Weights of a small multi-label audio tagger.
Model: layers 12, width 160.
Rows from block 2, named by matrix and row number. Rows with one number belong to one attention dimension. Each number is 200 + 20 x the weight over its row's rms, rounded and kept within 0 to 999. All counts start at 0. After the name is the row's rms in percent of the matrix's.
# q: attention query (model.blocks.2.attn.q.weight, 160x160), inputs 0-159
# k: attention key (model.blocks.2.attn.k.weight, 160x160), inputs 0-159
q.91,092,201,209,221,195,217,195,214,149,211,173,227,217,185,204,199,219,213,202,183,194,232,201,203,188,222,226,214,195,186,190,216,209,203,179,184,206,213,220,212,186,190,181,197,234,214,201,187,180,223,194,207,178,162,222,232,223,206,177,188,191,207,224,215,224,192,207,175,201,147,176,214,202,205,193,224,215,205,243,204,229,177,169,213,201,204,192,183,202,192,177,203,202,195,191,170,228,151,209,150,170,227,238,177,201,180,187,212,200,183,160,209,211,195,190,212,165,207,238,172,190,179,198,161,184,223,220,194,196,197,228,227,195,189,186,205,202,210,202,199,193,228,204,191,191,202,202,202,168,226,186,168,220,223,268,214,205,223,209,204,195
q.92,100,213,202,195,212,157,202,202,163,205,219,174,202,202,228,180,189,226,145,208,196,192,167,198,180,150,226,207,243,171,180,200,173,195,191,193,185,165,175,196,210,223,193,217,229,230,215,199,198,191,198,213,202,199,180,197,261,163,186,199,207,205,202,190,200,203,185,218,187,243,221,191,195,153,190,211,176,192,224,182,220,158,211,193,185,191,194,214,229,225,203,208,188,189,213,215,222,178,231,199,200,225,216,177,205,196,179,236,210,233,228,191,230,222,188,203,226,213,226,185,203,190,197,196,206,198,210,205,201,193,219,209,178,203,192,225,210,207,202,233,165,223,197,193,180,230,204,204,226,167,240,176,189,182,209,204,182,207,200,189,187
q.93,091,240,150,195,194,210,190,218,205,178,187,177,185,159,194,191,222,185,180,192,195,203,207,201,193,167,196,208,201,228,191,205,202,192,214,184,230,209,198,201,197,185,170,187,194,229,198,194,194,242,215,182,164,187,233,186,187,205,195,207,200,210,205,213,177,177,207,197,185,207,214,231,234,197,183,200,203,160,183,212,165,190,223,180,202,196,181,208,202,152,164,195,198,199,185,175,198,217,206,218,211,180,213,230,199,197,148,209,209,192,213,231,164,183,197,191,228,209,192,220,210,198,240,178,196,200,152,232,185,210,224,190,187,204,206,187,210,224,208,203,231,219,223,240,255,166,214,197,211,219,219,244,218,203,172,195,217,196,187,185,176
q.94,104,168,208,193,208,208,220,225,213,197,190,201,196,162,195,202,207,192,206,189,190,171,225,214,192,221,191,197,177,231,225,230,208,271,197,192,216,206,201,226,200,215,205,201,199,160,196,200,217,174,194,204,167,218,208,188,220,185,240,211,178,249,200,161,171,208,196,213,228,191,206,163,213,215,220,189,203,215,195,207,203,183,227,193,191,174,194,200,174,176,212,200,165,208,194,174,192,226,213,235,190,200,188,197,174,257,207,190,200,203,199,214,187,176,210,209,197,193,187,207,198,238,180,222,166,200,212,188,258,221,186,189,185,242,206,214,206,206,188,220,197,206,179,172,179,242,200,198,191,211,165,216,212,198,198,202,244,220,219,183,192
q.95,092,200,189,222,187,176,192,199,202,205,195,201,198,204,194,161,197,208,201,235,188,254,191,198,196,235,192,207,173,228,151,205,197,205,181,196,223,217,184,219,173,210,179,184,164,191,229,221,214,172,178,180,213,164,177,178,220,197,200,205,212,198,203,196,261,175,228,209,173,214,177,168,202,208,199,205,163,194,208,181,212,148,227,199,219,218,228,221,211,203,223,230,186,174,219,227,166,211,198,210,193,199,245,173,234,178,178,200,233,196,208,188,191,191,203,185,215,196,207,214,194,212,230,204,177,193,210,196,227,195,189,233,214,193,205,193,213,215,231,199,186,184,213,209,197,225,216,201,224,207,200,168,245,187,219,189,182,165,190,196,207
q.96,108,215,199,208,199,214,174,229,187,213,212,216,235,197,181,204,159,197,180,234,211,197,185,201,223,215,184,185,190,198,223,209,194,197,210,218,193,182,189,204,162,225,187,202,175,167,205,195,195,228,180,255,161,228,173,158,206,183,199,212,185,207,167,226,171,206,198,196,193,209,174,219,229,151,184,215,197,213,212,221,210,213,220,189,197,196,183,204,187,196,188,202,203,180,208,178,200,191,223,197,155,209,233,178,178,192,188,189,163,190,188,214,202,207,165,212,173,212,235,194,222,180,176,197,172,221,181,203,181,227,193,237,212,218,226,198,208,196,221,192,186,185,185,156,219,211,191,208,170,260,184,182,203,214,197,216,221,180,233,196,179
q.97,086,160,231,217,208,213,218,250,175,204,195,192,209,201,182,232,203,188,206,188,196,221,207,218,200,175,222,191,193,181,197,200,183,203,194,208,211,178,202,184,219,240,206,201,210,173,198,201,213,188,208,203,203,203,198,175,202,265,178,246,214,215,152,254,210,210,203,235,181,190,204,210,189,232,215,195,193,205,150,193,231,195,208,213,168,216,230,212,216,231,197,239,197,211,200,211,217,182,185,209,202,190,193,205,190,204,179,188,200,185,188,230,156,209,184,180,235,176,169,190,216,213,210,235,194,200,177,180,202,182,188,183,222,195,146,200,196,178,201,202,185,206,188,224,209,222,172,212,154,200,218,191,223,192,212,203,222,199,197,196,172
q.98,102,242,205,185,174,211,206,180,165,217,167,180,181,192,213,179,227,220,213,192,191,206,179,190,195,187,235,199,181,205,212,209,212,189,165,195,181,213,188,214,169,192,229,181,211,198,220,210,230,243,211,183,191,229,164,196,192,183,206,205,177,237,246,209,159,195,206,238,172,171,192,224,198,213,186,220,169,209,220,209,169,197,222,205,186,201,221,182,206,201,199,215,190,219,171,233,227,216,200,157,182,206,204,198,229,197,203,213,203,205,187,228,173,201,219,179,210,244,182,198,211,212,176,205,184,210,170,186,207,220,177,236,201,198,194,171,171,225,205,215,216,227,233,181,185,196,199,197,201,249,199,213,221,206,186,201,199,173,159,208,195
q.99,102,193,190,195,190,180,165,209,162,211,207,210,223,218,228,245,189,210,163,208,211,207,191,235,223,163,172,224,187,170,220,193,196,175,194,203,201,184,191,188,180,233,176,221,188,206,179,189,185,226,194,212,199,183,204,185,202,207,183,181,198,225,199,163,182,202,223,175,230,216,227,212,221,194,177,212,215,206,215,170,233,209,177,229,210,175,188,185,191,211,207,203,191,184,230,198,188,204,201,219,187,199,243,224,186,220,205,243,201,183,188,169,208,176,256,172,199,208,232,244,217,205,176,185,166,228,191,179,201,178,207,198,198,190,173,181,210,174,183,192,193,179,182,184,191,178,206,205,217,184,191,240,200,241,179,173,177,197,198,221,191
q.100,095,194,206,203,220,201,197,221,178,182,208,211,204,196,201,226,168,195,191,193,229,213,227,209,209,208,213,181,170,168,201,225,159,226,214,195,223,228,190,188,210,198,205,227,228,204,200,219,198,197,185,199,181,183,214,190,177,212,212,185,188,189,184,206,158,200,177,195,207,207,209,165,209,249,182,172,219,157,229,205,213,203,205,207,206,220,200,202,205,174,191,208,180,206,215,169,194,225,153,201,222,181,183,218,190,205,179,213,223,187,166,204,205,206,190,231,208,225,224,183,199,150,202,188,205,176,192,184,203,169,223,142,142,198,187,212,211,204,198,195,195,184,166,225,177,199,173,245,176,178,181,208,175,211,225,238,219,188,200,221,201
q.101,109,153,218,196,235,181,237,171,178,180,180,200,152,198,215,181,196,177,212,207,202,184,222,213,215,212,190,164,222,219,208,212,198,213,215,172,209,205,221,227,157,197,235,205,179,208,193,197,201,171,212,189,217,209,199,232,220,185,234,199,227,187,215,199,187,185,177,197,202,174,190,208,223,173,203,167,209,198,204,177,227,194,188,173,192,201,244,162,196,197,183,211,201,233,217,171,222,194,202,164,198,194,188,204,206,192,203,172,202,209,224,193,225,205,240,198,199,200,175,185,196,223,160,200,228,217,229,215,183,220,193,172,241,188,203,199,196,170,204,195,208,212,208,248,202,195,218,209,191,240,193,203,251,209,191,195,238,220,187,187,196
q.102,094,202,171,179,200,191,179,169,178,203,190,183,177,202,223,191,204,185,194,187,180,195,218,197,231,223,205,217,202,173,172,223,194,174,211,177,185,220,204,210,199,210,194,226,203,158,182,203,194,209,198,206,184,221,202,191,192,174,214,203,208,175,200,231,217,173,211,200,224,214,212,211,206,180,164,181,183,204,160,226,170,235,201,185,170,209,220,199,192,203,180,218,189,213,213,174,213,195,234,190,195,164,199,201,191,215,210,204,187,176,165,156,172,159,194,204,221,184,257,183,220,180,152,195,206,214,219,225,226,229,204,231,185,208,168,165,188,219,186,169,198,202,200,222,171,200,172,177,185,210,236,200,174,170,175,231,208,192,218,208,189
q.103,094,219,205,174,198,196,189,205,158,177,194,217,177,208,201,206,218,195,192,184,199,229,195,173,225,213,239,148,210,180,194,216,181,250,172,206,179,196,234,189,235,218,183,226,208,199,214,191,194,227,245,202,211,214,230,180,193,208,180,183,180,195,209,191,246,215,183,228,222,197,206,177,206,241,230,217,188,195,197,190,211,184,146,212,156,171,206,225,203,185,184,198,199,237,166,176,210,219,213,183,200,188,210,207,192,174,212,182,210,195,175,191,201,189,222,191,242,167,202,193,186,188,210,194,208,236,175,216,195,190,208,191,196,212,169,204,188,213,208,238,193,232,231,187,201,226,201,195,223,210,208,219,201,202,185,185,188,180,206,187,234
q.104,104,197,210,197,219,192,207,280,206,158,188,201,201,216,217,150,187,193,213,191,193,218,178,236,170,220,218,192,174,201,211,195,225,185,198,177,211,208,249,161,184,189,194,199,214,192,225,209,182,217,192,202,182,211,177,232,208,228,207,186,224,208,203,215,197,206,198,211,189,209,197,218,190,194,176,194,202,227,168,248,181,189,212,205,213,189,191,208,196,161,206,247,194,218,162,216,225,226,193,200,202,168,214,224,222,186,159,219,183,200,226,216,172,179,229,194,199,207,171,167,182,209,226,178,203,199,196,220,196,208,181,179,209,205,227,203,206,202,194,204,186,171,177,218,227,188,186,202,168,230,204,203,180,180,196,195,234,213,192,209,226
q.105,094,210,207,176,181,217,202,203,161,204,218,195,190,200,213,185,174,238,180,207,202,200,235,216,182,198,192,228,200,208,198,198,214,191,190,199,189,191,186,176,197,204,219,200,204,173,208,196,171,159,195,199,197,184,203,247,167,212,225,226,221,244,203,204,225,207,174,224,172,175,197,211,192,193,203,176,168,171,214,183,257,197,185,193,218,248,231,207,208,184,188,236,174,162,195,197,206,202,185,203,206,206,225,145,202,208,225,198,204,195,211,230,175,198,205,207,168,228,159,229,181,209,190,179,182,198,177,178,183,209,203,237,200,197,195,191,199,192,175,193,191,181,161,163,199,192,208,212,209,177,178,234,214,202,214,200,237,237,183,199,200
q.106,098,222,201,193,207,210,173,211,195,181,214,196,238,235,167,212,180,213,175,223,214,195,167,212,183,198,216,175,235,196,204,224,238,209,170,207,223,203,218,185,206,182,196,228,183,202,191,209,216,237,224,171,215,196,200,207,202,234,218,212,190,195,184,169,233,177,206,198,170,253,206,182,211,173,187,223,210,159,202,188,187,184,222,209,184,173,178,195,191,183,217,190,217,175,221,212,163,198,213,242,208,153,205,190,171,177,170,206,180,218,233,171,209,188,158,179,187,213,205,174,203,192,183,199,166,198,220,222,202,218,198,176,214,216,232,207,211,221,195,200,176,190,205,196,227,203,204,202,194,195,169,208,192,210,158,181,157,199,196,202,206
q.107,103,206,191,192,202,213,180,174,197,185,209,207,196,206,249,227,221,177,184,192,218,228,240,242,219,195,203,179,203,195,213,221,202,206,204,188,201,204,247,207,197,203,229,212,163,219,212,209,223,234,211,169,194,169,193,191,205,182,188,199,235,182,217,200,208,193,203,199,240,217,255,191,239,161,197,158,212,225,194,218,214,196,175,191,194,190,173,193,174,183,215,184,189,204,220,204,185,210,189,185,212,212,208,222,191,204,218,212,171,210,208,209,244,227,190,193,209,202,210,214,205,188,214,259,220,213,224,208,176,247,172,193,218,191,223,167,179,202,207,205,191,228,228,211,236,222,226,214,239,196,199,205,187,212,184,202,215,199,200,205,226
q.108,099,198,185,204,201,199,178,195,197,214,180,213,255,159,215,209,190,197,203,203,256,182,180,236,203,193,173,215,183,216,188,206,178,202,233,196,178,227,205,197,183,225,195,207,222,205,231,221,209,193,198,218,212,205,148,191,215,226,216,198,184,232,198,220,183,199,200,203,213,181,202,189,240,189,176,182,184,170,214,189,206,223,200,224,213,181,173,189,211,201,188,177,215,187,194,198,188,187,203,231,193,265,181,199,124,222,177,191,200,196,209,213,205,223,173,161,164,195,217,224,202,212,178,170,178,201,168,204,204,178,231,217,203,211,210,167,197,177,206,197,166,205,168,197,205,204,202,181,186,220,189,212,178,213,208,187,184,200,199,184,203
q.109,101,195,190,224,199,222,181,179,198,261,224,220,206,230,166,240,148,195,185,162,182,223,203,180,229,202,183,218,196,173,196,203,155,222,196,202,193,206,199,182,199,181,163,208,199,145,195,212,181,233,187,178,198,189,193,174,208,187,189,154,200,197,190,212,199,194,202,198,201,253,171,202,194,198,179,205,236,248,187,213,203,233,204,229,214,198,215,234,180,187,195,195,188,206,217,216,210,197,206,179,196,207,216,194,208,230,192,203,202,189,197,192,224,226,167,233,208,193,211,190,207,208,200,165,192,200,200,196,221,180,215,171,192,184,187,190,187,203,198,197,201,174,226,160,230,184,193,179,196,220,226,169,210,231,217,197,193,212,217,181,205
q.110,101,210,182,186,166,189,214,184,168,196,168,239,185,200,240,207,216,234,225,211,188,164,155,211,148,191,221,216,197,212,193,158,191,203,196,188,187,190,198,194,198,176,207,191,181,218,176,214,189,218,177,223,194,225,193,201,189,185,207,185,179,214,201,205,191,172,197,178,192,220,222,196,182,183,190,174,159,203,205,205,171,215,220,243,187,229,195,222,189,198,241,195,226,223,197,229,232,214,236,188,189,183,170,210,195,168,201,188,211,203,173,205,173,201,194,211,212,191,212,184,194,210,257,185,182,227,206,195,223,207,203,223,213,181,225,209,207,179,225,219,188,211,171,234,172,199,219,236,215,208,228,195,188,173,190,228,184,198,203,216,185
q.111,097,217,205,200,215,215,153,209,198,198,204,230,202,225,179,207,177,197,225,184,225,206,185,193,184,198,209,212,191,209,231,202,207,183,237,150,197,187,223,220,175,196,201,196,151,224,224,209,214,196,219,196,198,210,157,162,190,179,170,191,222,199,196,212,192,203,217,216,192,176,227,211,222,230,206,189,239,201,186,185,219,205,202,186,162,175,227,189,212,209,191,202,233,179,198,196,249,220,196,191,215,182,217,197,196,198,182,194,224,212,177,197,232,194,210,147,178,161,191,216,175,188,197,209,195,182,187,193,183,217,187,196,205,208,214,182,226,220,219,210,160,167,189,225,174,208,186,178,236,216,240,228,207,188,244,183,181,205,199,179,204
q.112,097,206,213,185,241,183,217,222,211,186,210,209,212,200,221,216,175,197,157,207,255,215,240,207,226,170,192,186,190,205,205,198,192,190,232,211,215,196,208,177,178,188,193,225,199,195,194,169,202,203,197,170,212,196,228,202,164,194,192,178,180,173,200,219,198,207,226,197,226,195,202,167,232,207,208,193,195,158,171,178,219,187,218,218,205,186,219,199,205,214,186,210,184,211,207,164,203,160,242,227,157,189,236,193,194,207,211,184,209,188,184,193,172,227,204,227,213,223,216,191,173,197,207,169,203,218,240,224,206,169,224,192,194,190,175,216,179,212,229,220,223,222,175,230,205,198,193,211,166,218,194,161,188,223,189,195,228,199,224,231,190
k.91,097,229,195,185,194,197,215,182,152,224,214,221,186,233,167,213,195,191,203,188,201,210,189,181,174,198,192,201,179,217,205,174,192,177,193,209,188,195,235,188,230,191,218,206,199,219,190,198,192,210,208,201,225,199,197,189,208,197,191,177,222,209,206,199,249,234,207,213,196,207,206,200,230,193,231,187,244,210,204,184,157,197,175,181,210,205,208,227,210,232,164,183,213,145,197,166,190,237,226,192,196,205,211,201,198,204,171,180,207,232,223,183,202,181,182,201,202,176,201,219,227,211,214,218,226,184,192,191,204,197,198,217,223,205,228,183,200,162,253,185,201,239,231,183,212,192,161,163,189,171,200,170,198,162,170,181,229,211,210,193,216
k.92,114,189,188,199,178,194,190,195,209,219,196,226,145,206,195,185,208,225,191,169,187,192,196,185,207,221,212,179,165,186,222,194,191,200,240,230,169,201,234,196,198,200,176,206,204,210,213,216,177,222,212,198,216,206,214,204,182,201,253,195,227,224,266,202,185,200,215,185,193,197,170,192,187,209,221,212,218,228,216,201,175,218,192,224,218,226,249,173,190,218,152,207,157,214,209,221,192,215,210,179,210,197,186,183,210,214,178,194,191,193,189,185,196,157,175,201,188,195,212,185,157,188,163,208,212,199,197,201,236,196,231,191,184,217,201,202,223,209,204,202,228,198,166,174,199,210,221,236,212,200,202,191,186,169,157,197,188,192,177,207,227
k.93,093,155,169,195,196,197,199,205,188,242,203,157,198,191,210,172,215,217,183,206,230,182,180,219,211,207,204,214,162,189,239,220,206,236,216,169,217,221,167,166,202,241,233,161,235,211,190,203,174,217,222,185,186,194,192,233,204,191,193,225,207,195,213,182,187,185,210,226,235,205,166,202,207,218,186,210,180,147,178,189,241,200,217,218,192,159,184,192,180,187,217,197,195,180,221,191,177,194,238,194,187,202,225,213,224,178,183,196,182,200,197,193,194,207,208,233,198,183,210,191,204,200,240,199,197,169,210,190,209,215,182,214,179,199,189,197,204,189,189,143,175,195,183,182,188,204,180,208,221,225,192,193,191,208,215,217,227,191,219,179,208
k.94,090,217,186,189,231,199,243,174,229,197,208,184,227,204,184,180,226,188,222,190,236,208,209,209,210,194,193,252,214,202,179,190,216,199,186,211,211,192,223,210,201,179,222,225,204,218,222,194,233,164,225,217,181,178,185,215,192,180,171,216,173,191,226,184,172,208,190,194,185,208,201,214,212,202,209,170,192,195,226,200,212,189,196,213,197,225,189,219,193,174,229,204,229,223,185,165,144,212,241,190,224,188,184,250,222,202,250,184,167,187,204,200,186,198,183,191,219,157,218,204,196,206,228,193,180,201,207,185,188,196,193,200,214,210,178,223,178,193,198,227,199,176,225,188,175,220,163,208,210,214,224,232,218,186,224,208,204,166,188,195,169
k.95,091,145,177,215,196,235,229,203,190,210,133,203,200,197,196,188,216,215,193,199,191,214,218,219,210,159,181,184,202,173,159,216,216,205,186,187,170,206,188,213,225,194,187,168,197,200,250,184,169,196,204,192,213,184,189,199,193,227,223,185,220,240,205,193,198,187,172,202,208,187,177,180,223,203,196,203,195,247,220,190,191,224,212,160,191,201,189,181,241,207,211,205,199,155,208,201,211,256,214,193,193,218,185,196,159,195,227,199,209,224,193,180,207,207,199,195,189,183,212,204,204,209,219,213,188,189,182,199,183,193,210,202,210,184,219,200,215,231,208,191,169,225,177,205,220,225,203,218,233,158,174,201,202,223,234,220,234,195,201,191,192
k.96,101,192,203,210,178,199,211,185,229,198,201,189,178,214,219,207,192,203,219,202,206,203,187,180,217,217,209,206,172,207,202,178,200,180,203,191,191,186,214,216,207,153,198,182,201,244,201,201,202,184,212,201,176,194,240,243,184,180,191,178,201,211,191,210,194,205,184,231,206,199,233,220,181,220,191,189,154,183,220,206,191,187,222,178,200,193,205,219,207,225,225,209,219,212,184,187,191,168,157,206,237,230,166,195,145,202,189,205,159,219,227,177,233,190,226,187,214,186,174,172,191,178,208,207,182,210,173,183,216,189,185,168,184,154,204,210,205,212,216,182,195,249,255,227,204,218,222,214,193,245,200,219,195,176,190,173,214,212,211,195,184
k.97,080,193,189,197,217,224,225,187,157,193,207,214,212,237,205,204,195,205,235,183,192,180,193,202,181,200,188,197,196,213,205,191,236,198,201,198,170,192,198,214,215,190,214,195,243,193,182,206,196,182,209,198,220,184,178,197,197,198,236,216,220,228,180,186,210,184,178,175,181,210,213,205,197,216,190,150,198,200,218,183,197,214,190,179,195,208,200,215,192,214,182,234,148,191,220,171,201,262,192,239,188,205,193,201,208,255,205,173,202,201,183,203,178,231,227,223,198,187,235,178,189,229,160,138,238,201,184,200,176,212,215,204,237,215,203,200,224,219,204,221,178,163,189,184,212,199,221,217,199,165,232,201,192,221,209,208,190,205,214,204,187
k.98,102,216,238,164,212,201,189,210,214,210,189,250,189,212,215,180,183,203,193,183,188,185,177,158,210,205,166,181,219,201,226,195,238,217,198,183,187,178,200,237,243,175,191,234,182,182,200,219,192,208,223,213,169,207,206,212,190,201,215,197,215,201,175,193,178,194,182,230,213,234,219,205,164,188,181,201,199,196,196,187,204,191,204,234,207,194,216,174,172,207,214,192,196,240,215,197,180,227,226,206,226,185,191,184,210,185,196,170,194,212,234,206,196,215,211,229,186,194,205,175,234,182,213,226,234,187,200,160,198,190,181,185,181,193,206,195,208,177,199,168,236,211,185,235,214,158,202,222,169,169,197,240,198,235,170,207,196,195,210,234,185
k.99,100,172,215,190,192,213,187,184,205,198,205,155,190,209,164,178,235,214,186,217,225,202,204,236,219,196,173,174,230,221,249,194,193,197,207,203,206,207,223,179,189,195,206,214,199,195,193,209,192,197,193,179,219,198,213,241,194,200,191,194,174,189,278,223,198,213,179,178,201,182,184,208,195,185,201,191,185,198,176,190,183,241,204,204,259,199,208,183,206,199,201,207,228,199,194,181,182,164,178,148,248,173,218,193,191,243,230,223,184,211,214,210,185,218,202,172,211,218,219,180,214,212,191,184,204,210,220,195,183,197,176,163,196,193,205,219,182,216,232,202,218,192,183,184,209,216,187,199,203,223,204,225,159,207,176,196,202,225,196,181,218
k.100,091,233,207,208,196,247,219,207,211,188,206,180,223,197,173,213,231,174,200,256,169,201,164,224,214,176,167,191,207,176,181,205,183,166,193,213,172,205,198,177,174,204,225,232,207,202,199,223,156,207,186,216,224,211,192,189,227,196,198,208,183,179,219,148,225,204,214,205,230,184,201,227,193,218,213,215,236,183,186,180,225,203,188,192,202,194,185,210,174,237,171,194,181,183,195,195,208,183,193,225,194,222,204,185,181,229,199,202,181,195,167,207,167,205,219,189,197,198,157,196,162,222,196,189,198,207,177,200,212,197,176,199,205,238,165,175,212,196,200,210,177,227,198,182,185,229,214,193,167,204,205,208,185,167,232,209,203,161,197,214,201
k.101,107,149,197,177,227,170,187,209,192,213,229,223,219,183,178,192,179,258,196,182,198,216,198,198,211,188,206,184,153,214,191,186,189,194,222,190,224,222,198,201,170,195,181,190,207,197,180,188,196,208,184,205,182,198,205,189,190,231,216,200,227,171,159,196,210,178,210,211,204,201,207,224,185,221,217,225,219,187,213,192,210,158,219,190,184,194,176,237,212,194,206,201,211,186,242,205,223,186,222,174,185,227,202,238,192,201,176,190,208,204,194,173,194,172,150,168,160,206,200,215,190,216,190,227,184,184,196,196,216,171,199,212,218,198,225,244,234,197,182,190,209,183,194,184,173,228,220,206,203,198,187,187,197,236,172,155,208,222,226,225,186
k.102,097,187,211,184,188,197,202,190,208,164,162,205,200,182,232,212,240,191,200,181,183,225,196,232,218,212,220,210,191,189,179,191,210,189,196,184,236,204,224,180,228,205,180,199,206,202,183,209,191,194,216,222,183,199,207,191,174,260,213,217,217,159,236,219,219,210,202,192,226,191,205,185,206,214,204,202,161,203,167,171,179,195,242,135,205,206,205,246,196,199,190,216,223,214,212,187,197,235,196,203,230,202,201,189,198,192,168,226,191,222,211,213,196,217,190,203,233,186,211,211,203,197,232,195,215,220,174,204,224,241,148,173,217,220,212,187,193,189,222,181,198,194,199,194,195,196,183,251,213,189,194,216,178,219,211,219,192,189,199,200,160
k.103,098,193,181,162,225,188,197,198,170,190,175,192,201,235,216,238,196,183,200,205,173,214,201,192,197,195,194,201,214,236,209,194,201,213,218,205,218,214,189,229,203,193,215,205,164,207,189,179,196,171,191,200,205,183,176,183,206,244,199,167,244,207,238,209,222,217,185,156,171,173,202,206,227,188,222,192,220,216,138,202,194,248,217,207,171,216,206,203,195,189,198,168,186,219,214,212,191,186,210,215,189,199,221,147,236,217,191,214,222,188,213,190,181,203,204,201,175,224,175,199,176,221,169,188,212,208,180,204,210,207,188,223,198,190,199,168,186,200,192,188,205,205,167,271,204,184,181,176,191,194,206,216,176,212,206,214,218,182,202,229,201
k.104,107,210,216,206,201,208,229,186,194,185,249,210,197,237,202,214,196,207,224,169,216,194,188,254,194,213,188,189,227,209,203,197,231,205,191,201,177,197,199,227,223,216,171,173,196,217,161,189,192,194,200,213,173,200,167,245,178,178,199,224,225,185,167,157,180,218,193,260,196,202,201,192,183,197,205,187,238,204,238,204,205,192,171,222,204,225,195,154,206,230,161,209,203,182,194,222,138,205,213,189,177,197,184,186,213,184,196,207,216,186,217,194,228,197,193,201,227,190,177,216,199,229,221,208,210,174,210,201,186,176,200,191,188,187,207,197,192,199,226,209,223,197,210,211,163,196,211,194,205,197,176,204,217,214,217,221,151,186,196,198,172
k.105,099,200,198,182,161,162,200,191,209,208,230,188,204,243,211,191,212,219,199,239,191,219,231,187,175,189,207,171,196,203,210,190,194,200,187,196,232,212,189,205,215,197,174,191,267,200,175,215,196,191,206,201,200,164,209,201,191,168,208,173,200,220,222,195,222,167,200,241,212,220,191,219,202,196,206,218,184,210,192,208,220,169,167,194,234,181,206,212,163,218,165,183,178,203,220,194,251,193,181,204,184,211,218,226,175,184,213,171,213,220,219,188,209,177,219,213,178,190,206,195,190,176,202,199,206,244,231,215,190,166,192,168,182,197,177,192,215,236,201,220,231,217,238,197,201,213,212,181,177,203,209,196,181,230,199,197,207,227,178,240,201
k.106,106,184,201,215,181,176,188,156,167,213,201,157,225,204,199,215,236,227,236,191,210,194,165,231,177,212,186,198,188,212,215,193,165,187,202,183,170,201,199,190,193,183,197,179,160,238,214,183,182,173,186,205,220,231,207,215,194,168,192,201,214,182,180,212,189,236,223,229,213,213,210,200,215,164,201,203,214,195,192,232,196,220,176,216,209,149,219,158,267,182,178,192,196,191,145,213,182,184,202,190,203,207,181,182,194,211,224,210,208,187,205,206,193,215,199,203,206,206,219,220,209,221,217,191,221,190,188,216,209,193,183,191,197,156,200,206,193,192,196,213,198,214,182,215,186,200,168,161,232,223,216,195,200,188,170,217,197,186,168,201,184
k.107,096,210,186,205,196,203,166,202,195,191,202,194,181,163,201,230,201,233,205,221,205,182,225,234,215,197,238,196,198,228,192,181,195,201,225,214,234,201,203,208,188,184,164,190,190,242,191,178,179,212,242,191,184,196,243,199,179,165,194,189,198,161,206,206,222,190,194,222,230,160,193,219,183,211,228,201,204,209,180,177,231,249,203,220,211,186,197,192,201,226,211,184,192,163,193,193,206,207,213,206,201,227,197,182,227,232,196,224,192,210,187,151,168,214,194,180,214,192,241,219,197,201,207,229,160,206,189,195,209,195,169,207,189,172,224,202,206,190,212,195,218,195,176,221,181,179,169,201,240,234,176,239,227,189,189,203,207,186,233,205,194
k.108,097,195,205,233,192,227,188,193,198,215,195,157,195,190,215,201,191,245,224,193,209,206,245,165,223,189,198,188,192,184,237,180,152,197,206,208,204,221,213,197,195,192,202,198,212,181,218,220,213,170,201,211,203,204,202,181,232,184,227,232,164,182,180,195,184,202,126,211,201,228,216,174,207,215,220,173,193,194,198,213,198,186,221,177,227,234,224,200,178,168,225,184,215,166,212,186,179,172,218,197,246,206,205,197,203,182,218,182,175,221,237,196,210,210,239,196,195,200,220,173,230,214,202,199,208,203,186,211,211,181,212,178,199,171,193,210,189,208,204,207,222,211,222,181,204,187,197,205,186,258,197,200,167,168,206,187,195,223,189,206,181
k.109,103,181,179,236,183,227,197,187,203,168,198,187,210,220,180,203,191,187,200,196,213,200,188,181,211,192,172,185,209,206,203,201,223,233,158,191,223,188,189,198,188,214,200,180,196,218,205,197,151,187,190,201,249,205,223,216,197,197,210,212,230,225,227,229,197,228,183,201,196,203,180,208,176,231,209,224,211,206,177,200,172,196,176,212,192,208,216,215,223,192,214,206,190,208,165,184,200,197,107,195,192,205,169,212,199,196,227,220,177,239,186,201,191,214,204,226,213,195,182,194,197,210,171,159,187,205,197,197,165,187,218,201,235,201,194,213,204,186,249,197,203,199,214,203,228,234,195,229,204,212,197,216,165,167,197,185,208,161,175,184,226
k.110,102,190,224,168,179,181,209,175,201,181,206,194,205,223,196,209,190,210,218,229,189,196,210,163,179,184,203,188,194,190,214,178,239,206,183,179,188,199,202,230,217,181,205,197,177,199,215,200,201,176,178,231,162,193,182,229,246,218,207,175,218,208,217,201,216,228,198,199,209,187,198,196,192,210,211,194,200,177,172,206,188,191,186,175,196,212,188,232,217,216,192,203,182,187,216,144,188,210,212,205,235,191,193,177,206,172,197,195,189,172,205,255,207,174,195,211,189,182,233,212,213,166,242,221,193,164,207,188,161,201,218,229,185,192,190,221,204,194,199,214,179,202,236,202,225,225,149,192,160,200,181,155,226,223,185,224,179,187,198,182,171
k.111,095,199,194,180,215,202,179,218,197,215,172,225,181,234,243,217,185,237,199,180,203,191,233,223,207,218,183,190,209,215,162,208,200,203,215,218,186,167,195,184,187,213,193,187,218,199,175,173,186,182,188,198,186,215,209,211,171,199,182,236,203,192,169,197,191,195,173,203,219,197,220,233,199,207,256,167,225,172,196,180,225,178,219,186,214,196,254,205,212,189,195,194,231,163,231,246,200,175,215,185,208,209,166,219,179,209,230,196,200,200,219,179,198,230,202,244,205,224,198,239,216,212,185,203,213,188,198,174,193,175,212,204,191,185,189,211,169,225,185,223,207,183,170,189,227,191,189,219,197,209,200,195,203,231,182,213,234,239,203,213,212
k.112,095,204,192,212,213,200,209,189,166,187,227,222,209,188,175,225,214,212,201,210,218,209,210,197,216,189,229,204,163,189,219,175,206,181,216,206,203,250,215,189,205,214,234,211,189,187,193,208,193,215,195,200,218,205,227,199,223,206,190,191,177,165,212,204,230,196,228,181,157,179,202,206,177,206,244,182,207,189,223,227,165,182,198,162,202,208,177,204,193,202,178,209,204,228,219,152,210,206,208,214,207,229,199,221,197,205,175,241,197,176,167,191,198,202,219,174,233,154,176,206,182,211,173,182,178,228,176,213,202,194,137,219,181,202,182,207,209,192,207,214,151,202,197,229,203,169,221,201,177,216,203,186,201,195,213,184,232,209,176,186,167